From a checkpoint of a small image captioner.
Training: 7600 steps, batches of 256.
Data: trained on photos with spoken descriptions (Open Images, Localized Narratives), 203450 training examples, 9.6 epochs.
Rows from block 2 of the image encoder, named by matrix and row number. Each number is 128 + 32 x the weight over the matrix's rms, rounded and kept within 0 to 255. All counts start at 0.
# fc1: squeeze-excite reduce (encoder.blocks.2.se.fc1.weight, 15x240), inputs 160-239
fc1.0 [161  43 125 140 135 255 135  88 139 135 132 128 103 228 119 156 138 149 151 116 157 112 167  67 131 134 123 188 141 126 124 122 144 143 197 171 128 116 143  97 151 128 154 180  98 111 193 114 153 133 123 123 128  98 170 194 178 106 130 127 143 121 101 110 161 115 186 142 120  72  70 126  99 112 163 121 140  86  67 107]
fc1.1 [118 107 144 122 131 111 122 171 147 200 140 154 151  87 145 144 142 119 149 117 123 130 110 132 129 137 129 142 139 139 162 115 189 116 103 146 138 103 144 140 114 137 134 117 144 138 127 113 158 110 140 140 144 149 116 144 166 140 135 145 141 185 182 119 137 154 168 137  32 150 203 139 200 120 106 135 154 120 168 153]
fc1.2 [166 105  95 153 135  35 157 137 136 106 140 133 168 128 141 134 146 130  98 123 117 124 149 135 132 103 184 135  93 155 139 130 138 154 193 133 101 111 143  81 155 121 171 133 115 136 129 134 151  96 109 133 152 116 112 133 130 117 137 110 146 128 100  91 159 115 113 128 157 129  29 156 121 155 137  42 143 121  90 132]
fc1.3 [110 101 125 117 119  38 128  81  85  75 125 149 135 152 121 178 122  98 141 156 189 106 141 150 124 119 125 106 167 144 130 110 121 116 176 149 116 162 141 173 159 128 168 190 152 119 110 113 154 154 123 127 118  21  28 133 147 144 168 132 171 119 160  99 111  34 119 133  75 139 187 110 114 134 202  91  65 111 122 163]
fc1.4 [116  80 122 151 140 255  97 112  98 191 115 130 106 139 129 135 108 105 105 137 165 116 133 119 105 123  99 124 184 155 117 148 113 115 161 146 145 129 137 128 157 132 162 129 138 124 204 130 142 152 124 136 120  81 255 127 137 147 110 120 154  63 168 139  89  81 143 123 255 104 151 144 138  92 131 161 135 117  96 171]
fc1.5 [209 178 114 120 133 237 130 158 121  85 130 126 141 101 116 123 114 194 108 129 145 103 175  91 158  91 154 127 162 156 159 131 162 136 147 141 112 117  97  78 130  99 155 105 116 118 172 119 122 126  87 134 192 194  88 108 114 115 151 121 136 133 116 119 193 253 146 131 129  78 164 144 214 130 102 187 111 119 153 129]
fc1.6 [ 98  94 134 127 125 140 161 120  92 255 135 216 147 162 114 174 125 115 139 138 151 142 147 136 127 156 117 114 205 129 181 118 153 138  76  96 178 142 118  74 183 165 212 178 173  68 148 147  88 130 137 113 114 162 175 145 174 132  91 150 121 135 164  86 130 184 186 121 164 101 203 149 197 113 128 121  84  85  85 114]
fc1.7 [126   0 130 122 130 181 129 105 139 144  93 125 123 126 142 110 137 111 170 150 179 179 140  77 122 131 151 148  96 133 140 119 160 124 156 114 141 143 122 185 113 135 117 105 112 163 157 118 134 145 135 147 118 134 138 147 132 137 140 141 112 162 140 144 117 101 163 156   0 188  80 125 110 159  83 194  65 140 181 132]
fc1.8 [ 65 118  77 138 128 226 130  92 163 225 105 111 138 146 112 116 144 141 130 124 142 102 125 152 147  85 122 128  97 129  95 143  93 132 136 134 115 117 134 126 109 120 104 138 131 137 163 141 143 117 137 121 121   7 151  94 129 119 128 117 156 158  73 123  92 171  79 133 227 130  62 131 119 123  93   0 114 133 161 137]
fc1.9 [136 153 173 142 114 102 114 175 164 111 149 139  88 137 124 141 155 151 105 153 206 126 139 113 143 138 144 169 201 105 157 202 137 136 126 156 164 170 138 110 116 127 114  89 132 134 126 118 133 116 122 104  98 198  56 119 139 139 124 144 162 124 121 127 119 196 154 141  96 121 255  70 172 174 209 255 126 128  39 138]
fc1.10 [112  97 109 132 139   0 128 151 163  15 146 136 145 114 109 119 124 113 150 166 139 140 153 110 106 130 146 158 117 147 153 140 163 124 171 110 137  99 146 130 135 130 160 126 126 124 118 117 122 120 105 138 129 126  23 155 172 145 162 119 131  90 122 160 140 113 132  93 124 153 121 160  83  86 113 179 136 137 174 150]
fc1.11 [123 144 129 125 129 125 127 121 107 139 120 135 119 136 131 108 124 120 122 130 141 122 144 125 125 139 135 114 122 128 126 163 136 128 145 111 116 116 132 120 141 126 143 126 130 129 121 122 125 125 121 126 127 129 140 124 132 126 130 120 116 122 128 126 118 122 127 120 121 126 122 123 124 121 117 124 128 132 126 175]
fc1.12 [118  94 141 118 135 119 105 173 126 200 120 155 178 121 108 124 116 132 109 143  86 116 119 119 149 128 115 132 182 132 109 113 136 130 134 138 150 140 123 122  82  98 107  95  89  98 132 127 138 167 109 114 116  76 163 109  92 123 127 123 192 113 170 116 103 162 169 117 113  94 112 166 115 147 103 105 111 112  74 124]
fc1.13 [102  81 115 125 127 151 106 223 106 117  99 141 137 156 133 161 116 139 101 135 137 131 134 205 154  92 194 159 141 160  83 132 101 137 122 140  91 145 101 187  91  90 104 119 139 148 160 122 164 113 135 140 121  95 128 130 122 134 137 123 126 158 106 142 131 122 162 118 195 171  70  64 129 133 103   0 153 146 227  99]
fc1.14 [ 93 149 123 115 123 113 141 168 126 154 101 137 151 101 110 151 140 100 158 119 144 133  94 107 148 117 151 170 196 105  89 118 133 131 168 114 130 136 139 156 119 142 150 117 130 156  74 133  99 149  54 105 134  88  85  72 123 104 132 128 138 112 123 142 119 255 151 148  45 119  43  79 131 134 155 169  95 137 113 112]